A small image classifier, trained from scratch: norm batchnorm.
Rows from block 3, named by matrix and row number. Rows with one number belong to one channel. Each number is 128 + 32 x the weight over its row's rms, rounded and kept within 0 to 255. All counts start at 0.
# convs0: first 3x3 conv, stride 2 (model.blocks.3.convs.0.weight, 96x48x3x3), inputs 24-31, a 3x3 kernel for each
# convs1: second 3x3 conv (model.blocks.3.convs.1.weight, 96x96x3x3, transposed), outputs 27-35, a 3x3 kernel for each
convs0.12 [129  79 133 117 119 151 129  74 161 118 179 102  78 104 177 111 133  66  97 102 123 114 125  96  87 106 123 110  94 106 115 126 151 153 102 121 121 111  83 120  80 118 131  79  83  60  89 123 113 113 139 121 144  85 159  88  89 107  98 132  95  90 148 215 133 104 210 130  78 156 124 140]
convs1.12 [126 139 134 182 105 171 136 162  49 123 118 232 122  70 153 120 158 111 185 128 111 170  94  95 117 115 131  91 130 139 130 140 132 122 166 156 178  74  71 129 115 105  46 116 114  67  96  97 115 100 128 112 112 228 110 174 133 140 133 141 133  98 159 118 150 179 103 153 124 152 121 108 102  96 114 108  78  57 119 167  78]
convs0.13 [104 126 116 110 116 177  85 124 101 125 118  79  96 196 154 122  85 136  83  98 111 125 115  86 173 132 119 104 158 156 105 113 183 163 167 148 106 102 138 101  69 100  89  90  97 120 125 170 102 109  94  85  99 112  90  93 174 125 107 204 152  76 120 129  92 132  93 158 104 114  63  99]
convs1.13 [184 127 136 133 155 122 116 117 150 147 161 141 110 142 116 126 117  78 123 183 111 137 100 126 105 146  80  79 112  94 141  77 147 127 148 123 179 140 162  92 149  87 156  89 110 146 150 190  77 112 159 124 143 110 114 116  99 140 136 115 131 130 133 126  89 161 105 121 179 100 111  76 118  79 134  99 145 179 137 148 110]
convs0.14 [ 90  93 158 100 163 161 190 193 181 106 175 219 172 111  76 183 176 120 112 119 120 108 101 126 107 129  80 134  77 206  90 112  91 163 101 106 149 176 192 146 118 136 146 116 127 133 133 168  76 133  91 114 128 131 116 105 179 154 149 224 108 161 137 143  61 126  76  81 145 146 106  82]
convs1.14 [ 78  56  79 125 112 210 158 194 145 153 133 147 118 153 122  70 179 168 211 163 145 153 119  94 132 106 102  91 128  93 110 118 150  95 131  70 140 172 130 144 113 125 123 150 123 137 153  90 122 114 172  72 110 183 134 154  93 140 132  90 152 102 124  94  84 103 149 105 134 156 111 153 133 174 132 129 140 170 153 107 120]
convs0.15 [113  60 107 137 130 121  97 163 142  82  75 115 106  97 145 140  93 157 171 104 105 103 107 107 135 143 120 116 143 172 114 106 161  76  88 148  97 106 106  85 105 170  82  91 111 119 175  76 184 136 115  89 169 158 112 136 101 151 128 128 142 103 186  98 106 106 143 151 125  88 159  96]
convs1.15 [145 176 155 171  33 101  68 107 117 126 134 102 118 164 117 167 174 123  96 124 143 104  90 123 103 105 175 146 146 172 203 123 167  65 149 172 137  81 114 112  81 115 101 158 101 198 165 216  61  78 117  93 123  86 145 141  70 105 104  73 116  85 114 138 118 114 100 143 129  50 119 106 121 118 117 162 160 136  68 180 190]
convs0.16 [157 112 132 108 157 138 129 137  92 112 156 157 144 120  75 224 198 113 137 152 137 100 128 100 165 141 163 109 147 144 143 187 159 120  57  84 150 136 140 154 116 125 158 148 106 108 152 127  97 121 106 128 113 172 168 109 102 190 141  56  61  91 130  74 129 149  91 143  81  98 130 104]
convs1.16 [136 110 121 157 158 110 122 146 140  92  87  63 128  89 112 175 137 134 117 118 150 116  73 102 180 165 154 141 113  93 121 112 104 120  56 128 117  80 127 102 148 102 129 214 124  61 101 133 150 107 134 146 101  28 174 112 173 126 139 160 107 104 114 139  94  99  96 178 157 129 116 124  64 115  92  99  91 105 105 122  95]
convs0.17 [124  98 126 103 123  83  95  86 124 145 128 143 118 107 137 112 104 200 134 158 169 135 129  97 158  79  87 131 135 145 109 113 128  89  30 218 171 191 125 102 156 157 127 112 117 140 194 144 165 125  98 108 111 153 128 106 151 145 132 151  91 129 203 153  93  87 110  66 184  78  99 141]
convs1.17 [148  86 178 112 118 172  77 227 130 132  79 115 143 130 137 196 146 153 125 124 138 109  92 134 136 122 109 139 113 153 129 119  77 143 118 110 151 125  89 163 121  60 161  99 106 127 114 137 161 152 151 116  81 145 142 152  83 162 118  82 179 162 174 141  87 181 139 110 108 106  42 108 163 184 111  92 102  95 147 135 109]
convs0.18 [141 107 101 139  91  86 138 150 138 162 168 149 112 137 123  52 108 118 143 106 115 134 114  83 120 127 158  91 139  90 142 116  98 175  66 190 129 107 145 122 145 104 158 137 131 135 134 121 101  70 104 154 120 122 139  81 103 108 108 175  84  97 153 167 113  75 149 130 104 150 148 118]
convs1.18 [ 86 126 111 120 104 192 151 192 160 152 117 174 121  92  64 132  95 101 136  66 119 149 126 168  89  69  81 130 138  78 109 115  74  59 124  74 135  83 125  75 123 141 107  90 170 142 150 112 126 132 141  91 117 234 158 166 165 116 118 108 114 107  88  83 131  81 143 116 132 140 121 196 111 169 132 120  97 134 142  95 129]
convs0.19 [189 124  79 194  76 153 116 119 132 118 125 134  64 142 193 125 159 136 119 134  87 170 129  86 154 121 108 127 146 153 124 125  96 139 123 109 152 118 117 136 130  99 147 133  78 101 134 143  90 129 114 171 125 121  70 108 123 160 113 164 133 120 166 115  80 117 117  86 175 192 139 133]
convs1.19 [145 143  90 135 121  97 162 130 102 152 141 188  98 164 119 127 150 110 166 164 138 164 142 138  87 161  70 113 114 135 129 117 117 122 149 182 168  98 141 106  86 113 107 156 100 124 133 161 167 148 132 124 110  80 113 109 157 117  90 109  93 102 127 113 116 112 120  95  82 184 124  73 174 119 121 103 127  86 141 109 126]
convs0.20 [132 104 154 100 100  57 194  77 106 154 129 118 130 133 125  78 105  72 120  94 114 120 110 124 163  71 107 160  80  89 128 123 121 136 130 151 125 136  86 126 141 131 127 122 124 142 119 125 104  78  75 117 222 138  66 161 111 128  98  91 130 110 109 100 136 185 186 147 133 123 102 159]
convs1.20 [ 59 114 164  84 144 105 149 116 152 194 157 107 129 105 127 105 122 132 149 105 161  78 124 105 109 120  74 108 127 133 140 121  83 148 174 116 124 103  91  53  90 128  89 111 115 152 138 134 109 175 143 184 135 157 131 136 102 150 155 144 107 113  68  76 122 123  77 128 167  75 127 152 105 120 134  99 119 162  60  96  74]