Rows from block 2 of a small image classifier, named by matrix and row number. Rows with one number belong to one channel. Each number is 500 + 25 x the weight over its row's rms, rounded and kept within 0 to 999. All counts start at 0. Numbers have three digits each.
After each channel's rows are labels from the 100 images, of 14848, where the channel reaches its highest value: "top examples" is what is common among them. Only what is clearly more common there than usual is listed. The data: photos of plants, animals and fungi (iNaturalist). In brackets: how many of the 100.
# convs0: first 3x3 conv (model.blocks.2.convs.0.weight, 48x48x3x3, each kernel summed), inputs 0-47
# convs1: second 3x3 conv (model.blocks.2.convs.1.weight, 48x48x3x3, transposed, each kernel summed), outputs 0-47

convs0.5:458506480530500496497484448493545490494482447472488486455485481460485447484486464482502477485489487501509500485489495475503461485505488524465454
convs1.5:550530470491522494522506494508478551525523542444493505500506528503500520487515502495456492503550517478468469464520514496547489476497509490512464
top examples: class Aves (91); order Passeriformes (55)

convs0.26:468480490501474477503470490501473452498503474501485480513453505426450490514507518490488481489521479469466485484463468501519486523461502490477469
convs1.26:487535495471505473509493522463529544490531516519481514492537525527513464520495513477546476505502549464483553517495521490518513463524479472510525
top examples: order Passeriformes (50)

convs0.37:484506468517491510521491534488492495491491523511494515495496521480504518470498448509461482479539466503517468516499492450484538453540513462437498
convs1.37:459492529471483546494539488480516493545498510478520473506491486504534481528516509519529472497463511494488490507500456522522451491562496535515522
top examples: order Lepidoptera (36)

convs0.18:475509491521483457520445513498445475518493505467486475476482465480461507477542482484485496499493474470484489474451521534470506461490483491482491
convs1.18:484505491499513537504500520483499477459486484502485497489517488520492548487505536532524502517518489515539472536435481523540514502577477495504508
top examples: class Aves (89)

convs0.16:480479494466507495478506538476521505457503538482472496499493474486509489473486459527477417526507515496529520517503454499482503497463489473494466
convs1.16:506527431577544515512514485525527505523525468490511509490502507515546488489487515473500554478482468480505491496506480494507512472475504529496504
top examples: class Aves (86); order Passeriformes (60)

convs0.25:469508488504495475506497465477470493451488469506481532478517524456479476461492497468496522483448499513475555496496467516502503454494493464482468
convs1.25:540452482548517478523498500501455487487484516531504441509474459483487477539497524564501489511508486515505496467524496500490487516511522474505533
top examples: class Insecta (77); phylum Arthropoda (77); order: Lepidoptera (45)

convs0.15:464446474485511485546535478502518453511495482471501509542492486507452491478502496511450472488489489519507532475481496523534491529527488493463472
convs1.15:472507528495504468466465485482522521520505488477454490496485537542479519474514518510469509486542538508473521533510533462535549505484535503488495
top examples: phylum Tracheophyta (27); kingdom Plantae (27)

convs0.27:459477478487472499475451509472480461507493479511474483530481463491464506467524466477481470470491458521525471486509473470449508502502506493472486
convs1.27:492526513497547485510511491549583472495503474488542518504474511531537488490492487500481509507528526499522528521494524517527499492507483556513526
top examples: phylum Tracheophyta (28); kingdom Plantae (28)

convs0.4:467525500511521465503495461509465470466526515471527485467503491456494466494545467543476456498490482507484493448489471514518483472506526505510492
convs1.4:517522515442450497498484531494496481449529514490479458523524543518505467492507485463524473523493509482472530481524473481520531466504493485497526
top examples: class Aves (86); order Passeriformes (58)

convs0.39:510491503505497521468517542499519496496470486494478462524457464436514493530457523480463502492483508517472506485510450502511463455476512485470510
convs1.39:526489523477516518519483487501461477512501476537528520525544522475482498492501493537509484516496542490551491515464435477479505495529516450488517
top examples: class Insecta (67); phylum Arthropoda (67)

convs0.6:472465467489486517500483473468521469476549474504442481497517515478451482484460527527485493483491486489468493478491458489490491531457488490474497
convs1.6:514506443559501503510525503532512516500515499519468514533484523514522539522518488486503531512504492540493529471489477481559515456477507519522534
top examples: order Passeriformes (58)

convs0.21:486482473504473481538489478483555470474480482522538477474477464507498494459459459482482475489514509474476517471533471495520471528508493492500458
convs1.21:505522509557511481504510489510471524516456543494497525493486539515504548529486477504458511527480473502479460533506498476475501507479492564505477
top examples: class: Aves (86); order Anseriformes (33); family: Anatidae (33)

convs0.43:508469462457497514456509481454488488451505492505504452461469487477511489461492495522479508461514489492495462488505537472493479479467526533493516
convs1.43:532505550507491516537501457534497501502492497496492573527523506483450513496496478508507463491506528455496486535484459525488466481527493491517486
top examples: order Lepidoptera (31)

convs0.29:478516498517499473475450535489513501481484568484495483524483481528534443452479491549491488514485548480470493502485483500498511504499493507531492
convs1.29:458511517514521528495491491528493476480496476440516529456514485507500507503487489468534485499514424508504463511478504498508475502444464513482479
top examples: order Lepidoptera (35)

convs0.35:504537450517497474447479484466474487476512503474487512486491504460519495497524494487467445475519499480469496478487519524486471517446527459504484
convs1.35:501496441541516481507516497561486515499502514523501480538504510470486473469465547503532528507500489498512473475536482499478497516516450458518487
top examples: order: Lepidoptera (35)