Rows from block 9 of a small image classifier, named by matrix and row number. Rows with one number belong to one channel. Each number is 128 + 24 x the weight over its row's rms, rounded and kept within 0 to 255. All counts start at 0. Numbers have three digits each.
Before each channel's rows are labels from the 100 images, of 14848, where the channel reaches its highest value: "strongest on" is what is common among them. Only what is clearly more common there than usual is listed. The data: photos of plants, animals and fungi (iNaturalist).
# convs0: first 3x3 conv, stride 2 (model.blocks.9.convs.0.weight, 192x96x3x3, each kernel summed), inputs 0-95
# convs1: second 3x3 conv (model.blocks.9.convs.1.weight, 192x192x3x3, transposed, each kernel summed), outputs 0-63

strongest on: class Aves; order Passeriformes
convs0.22:139167153085150144128127165116124200115120116102149150152098099167081112113119119105119121179133141141124144122090119132116135117061122138110135136132096123110128106109144139133119138099131130120118068112122107104150151110132110076119142184131081134098129149119105140136105085130122101142
convs1.22:121134152115150124091145110132141119121134142122144147162137113150092129129129078133096121122140137127107087119082168121130156105131137120131123141174159117129106143145112166173124080089139141

strongest on: class Insecta; order Lepidoptera
convs0.97:110082090116129134131150136098126116114124113129125122131192127151123121120133143129159168136116151122104098114081112142107174158142102097141146137120131139153172129104127136104089130104127112134132108138100094104093102128089107122194103177141125114082100157144098132135117095079150138152
convs1.97:121137126085105092124145115101124126110120131143096137091119170150116118105114126132108171146145125140121123130152090168114093085163106077147129113128121162139104119141086138128159117112126102

strongest on: class Insecta; order Coleoptera
convs0.48:114099133121144112093156163136110118094116079115112110149086131138126093135126126135103150125113148080161100145159144108116110114155103075083142141123104068160118129129136137097113125138130146131140131086081126118180148081140160119093126132139092130124139149127138122187105124128110101149
convs1.48:083129122141156158117115114161102101117102121116142093107133119133110126132137105105094116066142142111171158118132138137153163161146133124128116134088150114091124089129157103101144098137175140

strongest on: order Passeriformes
convs0.116:117163131138129118136139165138138176105129132185141138156136149117169153131099112123147106098110144169119115142133140198115110126128162110135113099185161161156142149133155140144128129118143128154119196112143125119175116093177147115145123115124105141140149164141111138083140133105140135102
convs1.116:120109094111114110091113109101091069082128106103117081102128123081100105123077117103101109100112106119100104090099117132077121111110108120103116102111093114128143102114090116113067115130086112

strongest on: order Charadriiformes
convs0.148:102090092114168130111159095162142117126129077092143135106138144150112099093123156099113085128143147085107137072142083094140128104119120139151139136135091104139100133085112146154112118134119153133115082155111101137124128113140107130189117140120105130119113139147124089154165123094143100150
convs1.148:164141128127158115138168133152099156124179134116136117099137109131181139076095120155134163148129126148117110152143183129120137108197135109172146136159133143170165131123136122125112179124126106

strongest on: class Insecta; order Lepidoptera
convs0.101:128121110121130126093121130100119078127147078112079144188152085095110084186118124102148140132091138144113095125126125131126148127143144141101164143166124121123156149139167108111153168119124134093150064126105119113135153136131102130189122136142127114098119111120151136130088110134120107126
convs1.101:119123139202110097126135114101146159117101132136130164147082131116084144119153131142161168143114122136107094134142094139133049109116142125152114138080179122141133117116110138112166121125131129

strongest on: phylum Chordata; class Aves
convs0.191:101144156108120129098115114154139136114122095147140147153125107139106114125101118108153145122150101131117136106140133115144076169122114136156110140087086104128131129133117150087122166128122093120135130098186124107076135103106082119083131151119095169109192144145143111125077161094120149136
convs1.191:159127133111133128134099147110113105147078082159104105145109151132167134124130102080147134127087094098155127087134159090077140123127131126085123090109148126169124110105125140170140118136129106

strongest on: class: Aves; order Charadriiformes; family: Scolopacidae
convs0.165:156141125124130096126145139094196168134095148111108118127153130143107109142132147092110122155117103124102156150087138133096119080128121098194122098164157154135119141090130141098103162117121153110143121140104114126109134162121149112119079130150128140128144080070141089132131123109153143147
convs1.165:093145107141154156156127139114148148120117112127129127087102152110163110091108131106116172112149083189131106096133144103118068141107143144176087140120121153125158094102113109070142120139095126

strongest on: order Charadriiformes
convs0.152:133117102105125178123129129069125128086097084107138110101133124104104128112171110115127092163161118090144139123134124150075084107130141148139137116184120122098112129114130134112118148127139128136190111159158135105120142124090129151103110149129147086092115145126111085162153128099095139146
convs1.152:141151115121116148177131101117100131156101113099128145140113159150100116134141116162143153139110168122146071146131140093141145104149128109147148121130119154121122125120097169124160094144112132

strongest on: phylum Arthropoda; class Insecta
convs0.113:123096092116126134079101129100129131084208129094108100123108127105130120123095102109116113117162139091106162119120173152127111088122122110125129155130117093098115130109108113163156129133125147122154110137123146144124148147182201138117125092107123112126123139126128159092146145159114108098
convs1.113:119114164148154129111158111116122127127122111123143132165137134154115150095096087084149183130144168152141102155147135161155051113153101090124161146121101115129114132122121118150129134120139152

strongest on: order Coleoptera
convs0.15:099147175126146108108107120151128135064108136164111120104133107115128146092171118104169147114110149146100120137102117156104137135171106138114117113129161108120088090111115106146129144117136170155129200117123134151162130165142124167091151106134143166129118159137131135129156129132174096147
convs1.15:123140111131117127149152109079123119118122101154081077112129137128067117119103118098105123113100102116093094132102128110103087125108124131083110090121082131112112113104100087116139112093126127

strongest on: class: Insecta; order Coleoptera; family: Coccinellidae
convs0.52:133139107132136147111149127071103128107113136140069153147136113147125094131123110157113169118156159106133129133155120173095162104130097116122160085100114122172159139104114074128132116114149134123133122122120152106203130165113119113117139122137112143135068140098120133175110143136132123088
convs1.52:141087110118109159118104107088145125104131129140109110118128098107108087139114086161101108126127080149110126137129136125118111195090087113127121164141117115114123095150131124129133107150111113

strongest on: class: Insecta; order Coleoptera; family: Coccinellidae
convs0.64:104098107132120143105106133115109152179134117095100165125133144128126056114117117131135127171162139134125132114139136099136171109113147101111133108105105105114127107154106154143105130121156143122116153113151142090168159150093170091100126149156090165112086098129077122113092144106118106105
convs1.64:160099124104175170099103122121124136095131115166129124116134095135117119105116102162146065122168089116132133109176093103119187164057133127123132158118151139141121135172121105153140117115093136

strongest on: order Passeriformes
convs0.32:125112102132145082120121101154102166097137126115100103114082148132109097085140102132121110119179125164123152089103114089137138108107125107111149130092159120086120123143130112105135147094154105128151079145133129102133099109159140117150115134111108153103090135136159125135069117108190146136
convs1.32:086115096161140123139106167093112161138111099154160129156130154107130123149151133123128076139140107149123116106170154075132135161131145112163136118145132148115128135106133137166160116139085131

strongest on: class: Aves; order Charadriiformes; family: Scolopacidae
convs0.190:177126127105129149112143111127096172083131110120128092118138132120141105105095119118137087119158119127137154148170120172128108086142126148172117126175094106088117113147125163106130129146090170113150114126123074119108147130083128111102139147138152134130082154106152104176091120130124130159
convs1.190:138142126119097149099093110112087139099091107140125135131102113100119090144137149064128126109102140154107100135109149096111135139097162122165149135124135162106138102121114128136134093143093100

strongest on: phylum Arthropoda; class Insecta
convs0.138:101120094123164155150122140156126148130135134123109095134106132135124138116115123135127158108160119133086107148083083140102091103177150141111112138128133111140129129131133117151062119107149146105089112148097122108120182137131114120105134090137117114126137082118088154151113137061091080102
convs1.138:132119095081143135122140093124155080143123145104113093130091135147079134124117106166123148108093120088138105127113147142124157131089143120117103091119128156137109129144127086117135122120107132

strongest on: phylum Chordata; class Aves
convs0.16:119090096121109172133185092095130105134122111128113113114155107116132139093117096138128158129121080087108192109138159160165116139141147130094150115140116101163125107168143120094149166133116107154125099103165116154081104141109089146116130115126127139130111167118154090139126137151137111146
convs1.16:111175118138169137135123129116138135148134124136131140088115154136187141166150130182102147168165104135109117118137144056159110173100136153095119145111156083089130105137173141134111128124162153

strongest on: class Insecta; order Lepidoptera
convs0.119:101149139104099110130118120124114107167135129150155136130171129129126158150127158115165152116086121116121149129072130130087125127107122115168081132131140111120167162148179137160143143117109175109112091142151139113129107126192127120171120156145154119111160154147095152123080141133169135147
convs1.119:104137090099140091130137070127087115088103097104105110120085080123134115103090093100122126134115122096113093114095101111134099110122083093137116106091096103100096131119111082102105146141125096

strongest on: class: Aves; order Charadriiformes; family: Scolopacidae
convs0.161:174107123068127182080086107119114155157121152129104103132128133077110103100152104098153115090115090141128151153109141139126112106120110160162111136130114125124113113093121116152095165096145158141129110166121126119094099120143106148129122142117082129119125109109157124169100156141084119122
convs1.161:158111132119105143175151117135121117089143167159103118118134120107098104108094104132081100131146139124115129151153175101110095133104116121155125087111104148094184128157111124094069123183097077

strongest on: class: Aves; order Anseriformes; family: Anatidae
convs0.169:161110134088087118150124146126167123120128072136147097097052121142128105089096129140130146144116134094116117132133145154119130098112092087163148153146121126107114141143114100119162125157113148121137098095114119117138175124117186139151110118131196144119127147100155143129132127118102158107
convs1.169:156140156115077129115137129160078142147134140117120157130113108107112133092144126114138129122139126154110113127107124125113122113147151111161166132136131099134138118103127117103129121164133165

strongest on: order Passeriformes
convs0.156:154138138083149093132169151137079133133111143085119127152093118150082095120090095166116093080153130091134117085092117153114075097125104141112130141126111143099127122125091102161101158109118093108109116131126125131109169145138128151135134096128101106119117120128163124093148101137137098120
convs1.156:132136173117097108121119118184163123106146136128159142169122107103157121140150160129162113143122146144165136172199149160144220113121126111089139120140132162131120108144135140144123162146130107

strongest on: phylum Tracheophyta; kingdom Plantae
convs0.109:096137138136108138096132113118141144137100114149139131121082104148132095154110159108126118126090138154168072121122142100116162081066105127120121110080115107143115120152125145149122140134151123116153084109073128099129147145145090140111131150106092093156090152131092164133140154144166112129
convs1.109:160105122132120115139109141121102134130093122114103116164117128137107109120153114105152086105130087120091093093121139095151144105110154129085168150150178147135123087101096102110149143150142115

strongest on: order Charadriiformes
convs0.136:126139116089111151099147109142144109108138145119127137089117120134103101110194146133108093151163123131073134131194108088147115133146149131142114146157092120133113159131089139135125148104165105068117091130118123095117117106127119139153110135102135151097153162105110092113145075132134140151
convs1.136:137110104143121110145132130126069133135119102181169152125159121129110096143121115153104133137118166117142149165142195089100105118129134166128129109119163144117150099151115101131117137149124142

strongest on: class Aves
convs0.49:137125155131148117167096106116101095128074127126141124154153098116150133101113120212089145078129108095142171156114121142136111102133134085100147102109137119127133156110126123140119183119124094120147116144142149119125151168144129137145112148132134106111147129102094092118098147115090130073
convs1.49:097119101091093126088092134124125126130150133126144131166125120086108157139129133121110055166174106134119124100164122124111086111127135157134126130122121166099179147106128117131160106128139148

strongest on: phylum Arthropoda; order Coleoptera; family: Coccinellidae
convs0.2:153120130167073155091095161131088096158125124085126147162107147146112141125151099106119129116107109091150084126102116123073137149104125138092128153134145143153149152097114116108088114155135076134132166138122129112134116135104141135077115127174132136122122094116149092106144094132123107162
convs1.2:144119091138178146134121094119101117128128082064110086152133125126141120125100080137110134128133112118119092161126093087164159178118080141108131128137109111076137092137172125096084101109114143

strongest on: order Coleoptera; family: Coccinellidae
convs0.47:148149123140129124078126136125092150133121117148100143162136117168170105120139127156111128117122131114095105115169125140164131118120119135082183090149147122111117089106135151133186119095145121097100134177124079109168092130112136120132197156152128125115129151114116118085108132117120122099
convs1.47:083109115136161162148077116151118129125131114126124125164119120118149078098127121113141112112110086099144126125132108073136209168095098124183111136055172117087135129117145114124111112113150147

strongest on: order Coleoptera; family: Coccinellidae
convs0.25:171107105135125118127126135134128130135118114165101179112139117099118127121162157177126128114143122108111154099135108161135078152114132127162097117066149090109136109110141143118141121140145114101122122102122126171117090155081166137141144114141145123150089165113164099168146095160078107138
convs1.25:134137118138167158162134125125097150123106121135161128088130190118119121156164118137089103127151131135110136139114095125124134135114160168118114094107108166129077143109140093093123079124101104

strongest on: order Anseriformes; family: Anatidae
convs0.189:122129124103099171183095124123172104117131136106113153116122140096124108105076091166117095109131133095142115112125140129080076118083098101162124146075126118166073112145120094111140127154152152109112113114114140103121164140138155101109106143149122127161112154140141124129167122122140135127
convs1.189:102174167129102159075157095139131139134120127122140116087105137121131153111100112108110180133105147121137098115082135125101174138144132091135094125119124107094117124128101163151118106070167108

strongest on: order Charadriiformes
convs0.68:140108140093131137100102091130096093137073167121148131132135143113132101131130123127176119167157142126115102117114130162085105134149082145165119156146112119102103105114111138115156152148137165088146125106109123123181116117085137120102100120153111121089142123153139114162101118151133058125
convs1.68:159081131130119145115146122138113127125115082163117138142133124102169169098167131117121108091101066081096152115132147166123114119095120080146138166095110138139147130123109111153127151150169109

strongest on: class: Insecta; order Lepidoptera; family: Nymphalidae
convs0.98:114157170157135064099119147108129121146136117172134142124163140140162139099137117091115110128102145144142127159148112164117127153143130109162144132184139107145195144138150161132158126123110128142132173138110148122123157168161143116169119154190128111123136117112096125118081131140156138139
convs1.98:133101130081116128104115116103108109115087136097116094113109119089090112104110101101109140143106119094104103087096123112111103097136134115115103120113126085089130097097116102111111107119109125

strongest on: order Charadriiformes
convs0.120:176158156123141124119131114114155129104116117122108069148112106153098150144073078107131115154136150139145141102145145137115097149115116108145132126156102110090162118129131164101163129123130104122084149146118140115126073086122109127111111140153092121123078145079117091129152115079139113142
convs1.120:130152160108102114136112113144142137138135125119076113105086101122130096102128112124119073100087098124121112132126111102113159127090141152157101089136098144155149123118146148110108123089069110

strongest on: class Insecta; order Lepidoptera
convs0.83:152107170111133105130066160144137107158095111149108068195119101134143130154120125087101137133133126168110109133094115096091120109132113134116123126120130093119132154095141133115113126143173120111154124107170118113116153103099089165171106127147146126133135104113137116135094084165122137110
convs1.83:100142130107169127111112151126126116151079117125100118133097158125140122079139096104126159146145172155160115118123084173122108137135190102165112144103116101150189138070090151086152138098119147