A small image classifier, trained from scratch: widths [48, 96, 192].
Rows from block 9 of a small image classifier, named by matrix and row number. Rows with one number belong to one channel. Each number is 128 + 32 x the weight over its row's rms, rounded and kept within 0 to 255. All counts start at 0. Numbers have three digits each.
Before each channel's rows are labels from the 100 images, of 14848, where the channel reaches its highest value: "responds to" is what is common among them. Only what is clearly more common there than usual is listed. The data: photos of plants, animals and fungi (iNaturalist).
# convs0: first 3x3 conv, stride 2 (model.blocks.9.convs.0.weight, 192x96x3x3, each kernel summed), inputs 0-95
# convs1: second 3x3 conv (model.blocks.9.convs.1.weight, 192x192x3x3, transposed, each kernel summed), outputs 0-63

responds to: kingdom Plantae; phylum Tracheophyta; class Magnoliopsida
convs0.145:128090119082010133096116099128058165080157111131125108145102117210152119141096144143114123105112148137120130136183087100080123191113073150098110106160133129112122165163095111115128136081150082070116116121114081125117122164148139098155109100113119105167117096087150072184145102116174130182
convs1.145:072101169127131138145080118091185102142117174141140185123155098181074172153144108108113162132141226126124041150158147126137086123174100066170139135157112093108139121155132104130114119154172119

responds to: phylum Tracheophyta; kingdom Plantae
convs0.151:075070097080109116139111128079104125108159136088156164135102127080056151103109087132110086130134098085174102115141091087109155136115127189097139163122155157100132070143101103173143160171145109103121087164116066157110091121126224118108121103098118066144125100107200106091146114141160093126
convs1.151:165120156084135145140089171147110201122114108165157156151165079116123173134126126121099182131109182133081150217097088196133127117153132108139196133163146132119132120146082127055094205086127073

responds to: phylum Arthropoda; class Insecta
convs0.40:104116078130126135090156119082123138118101129142143135060138141129075087118165052081131083085081153178096138127185163142140117114131131100091107121133117149073131069158122149126148123119137124112155119120106078104072151175120151158098112080075073164108112121209154158158151194082131095179
convs1.40:092156158129091154101094100167046103137084124053116118050100130118084158147054147136134184154125178212108098147134125152102112140170123152109132075149135171101161134157106144078102138164121107

responds to: order Lepidoptera
convs0.86:099090166114120134123123100150146114098086156118101128155132138081091115131068150130156072127089146120138104077123175153087089104116066144073117151122139088085103077103117101134182082050112125165115143157111160162169109160091169146206090074144126131101101178151173157117087140113154079092
convs1.86:127093097142151108106094117107123142075129148078145114145150138087131170096163147058117132093132208109119127122118102158106124120057063141055111110143155133135133119072120126140123088123088154

responds to: order Lepidoptera
convs0.180:093122111089093209150127126108148084078140124119131160122226151118067125088091063130126124100177145128142121056117110117104107109073106071123146123103120162165104157114138080165130095117157101095122115168109123161126181134093056138144131152073165129126159165067146150112129107109169138159
convs1.180:145123105132134090152092166117100132153088162120134124119107118129138179146066065115182217132133147117201090158207047126176082090137132119160173143127073101127093164123126187112159116148189158

responds to: order Lepidoptera
convs0.159:104137100103110191178094117114114138121111133105196127065109133114126121094152126134180100144083146078157153100075088087107152119116122119106115170160140113103184157107163076093096136105070084133172087149118086088131167131155123136128105134131105096097100100118122096222192173098150112192
convs1.159:126075088144179114130117109210172110110138145086105164135114117160153129163094094186157135162126035142134189104115064094125130123106140073129142108110131106077118092147131113136149107134126150

responds to: phylum Tracheophyta; kingdom Plantae; class Magnoliopsida
convs0.96:098136160145135093091081115104145097127096155220191110134081157135111104150114128188114107111101063127149107090159176086116105121099125124089105127116172147171160114178079082095126190144119146125078107100083118099175105120137108126065101196198106113093130128111104162091113136139160102126
convs1.96:168070145163100116107074105151144126128106049146085110123183147154100065171118140101184076124141206080128134160158090113076109134109114126115179095123144079159169129198102096145127141150105132

responds to: order Lepidoptera
convs0.124:118076134097120139082040148152108105110141125106187132178145100166098133129120135116115116121158164161158079127139033092111164098139149126146131174103115086084163176166103134091154156102105105080116150090134084131157100147132107109120089130086125164128169076129148037187155081113131155140
convs1.124:134120113105108122113154141148087092085132099146119144166118111166100157155114142099148126170086203067159127125110095182145118132113116120127099104187108110116122122059056147086142146125123103

responds to: phylum Arthropoda
convs0.82:158120152091124090082089091089129145087153160143123152116171060151101111116138072094121192142066112204083148106117110148136173143109161103123176089111149146106068117164080132157119104091128142172146074165100154099126089114114118144091194118133156104110080129110125100152109147038128124108
convs1.82:131095112155186147140118109200133153077140145065177095122122104148178142143116142073147107113123106136083178114163144077156122171138118143070138160101155161098115120110115165142078185118135155

responds to: phylum Tracheophyta; kingdom Plantae; class Magnoliopsida
convs0.177:100092135137127198164145117105108157219160158138120083092140087138065101117096097125084089117151150097096134159188132098099136082142166110162134127110153140087111154085163136067105128147099144120136128159099073090136177081125142173095095097167105090104071109175141140114100113163113163066
convs1.177:117116149123118115064091102108179133163101120083142106178096163129092189171116117120125159106151155118142158105159110154116119100121146103181100084097148179102101148152064132097126160147091107

responds to: class Aves; order Charadriiformes
convs0.28:151113084170129054140174116090123121115131105107113081161138078111138154102090109090109111154056110130112140147103111080147080124110106144164099090217127057134054105090069173123093151124161085096107169172162141130078119141141153106071138147116124134120093160097114136121169096128087118157
convs1.28:125132150151115079201117121118168091193122108138113126122105150097140090170067104083125092145126134108157170126126127068102144153076083142153123091121066129118180203102120110053135160132102176

responds to: order Lepidoptera
convs0.85:139146171111172116121068125134140123070115102124144189165138127124099128136117132116145184118088096118099101156096074163113103129076152116113119097135117078083160127136109025135118117165074167124135039102144102130099110097056074098176125160097125133064116105081132092107160120157147103126
convs1.85:079150131099172084086128126152126155119113121110147142178094102122080097092110144064118203099125105121110102153177142198101165113152163142111087136100130135104108083083129133173141127085088119

responds to: order Accipitriformes; family: Accipitridae
convs0.174:114151058179091196141190075128166068086111134109120099127179171153116130139132135148122119131137102135115115078114126133149146054144120168084121151090119133101106100118124112072144111116141154114141110131073162114107077178032121078102122084108131162115167124117115128093159126082178100067
convs1.174:141128137148126139118123151092116143149140103100190107103140158130105166152135103090127163112147094078175218113117097086138128142129134118111167062181145174093148122098095136084215134095114090

responds to: class Aves
convs0.140:105119120142116140141100104078138067127120151077091216109108121112109138176101136188120062137150114155102100140105141080086076088155054098102120095112121161167144152121072165119082117117168200124139115146100182156114129120135130081117126077152086119107116087082117086079124151146174095116
convs1.140:142177152146105134178168115107149099089137120129058105056119146111097158180118201125085115081160130123066083114093133149075101134127127150146124127184136133104117197163061136138108176138096106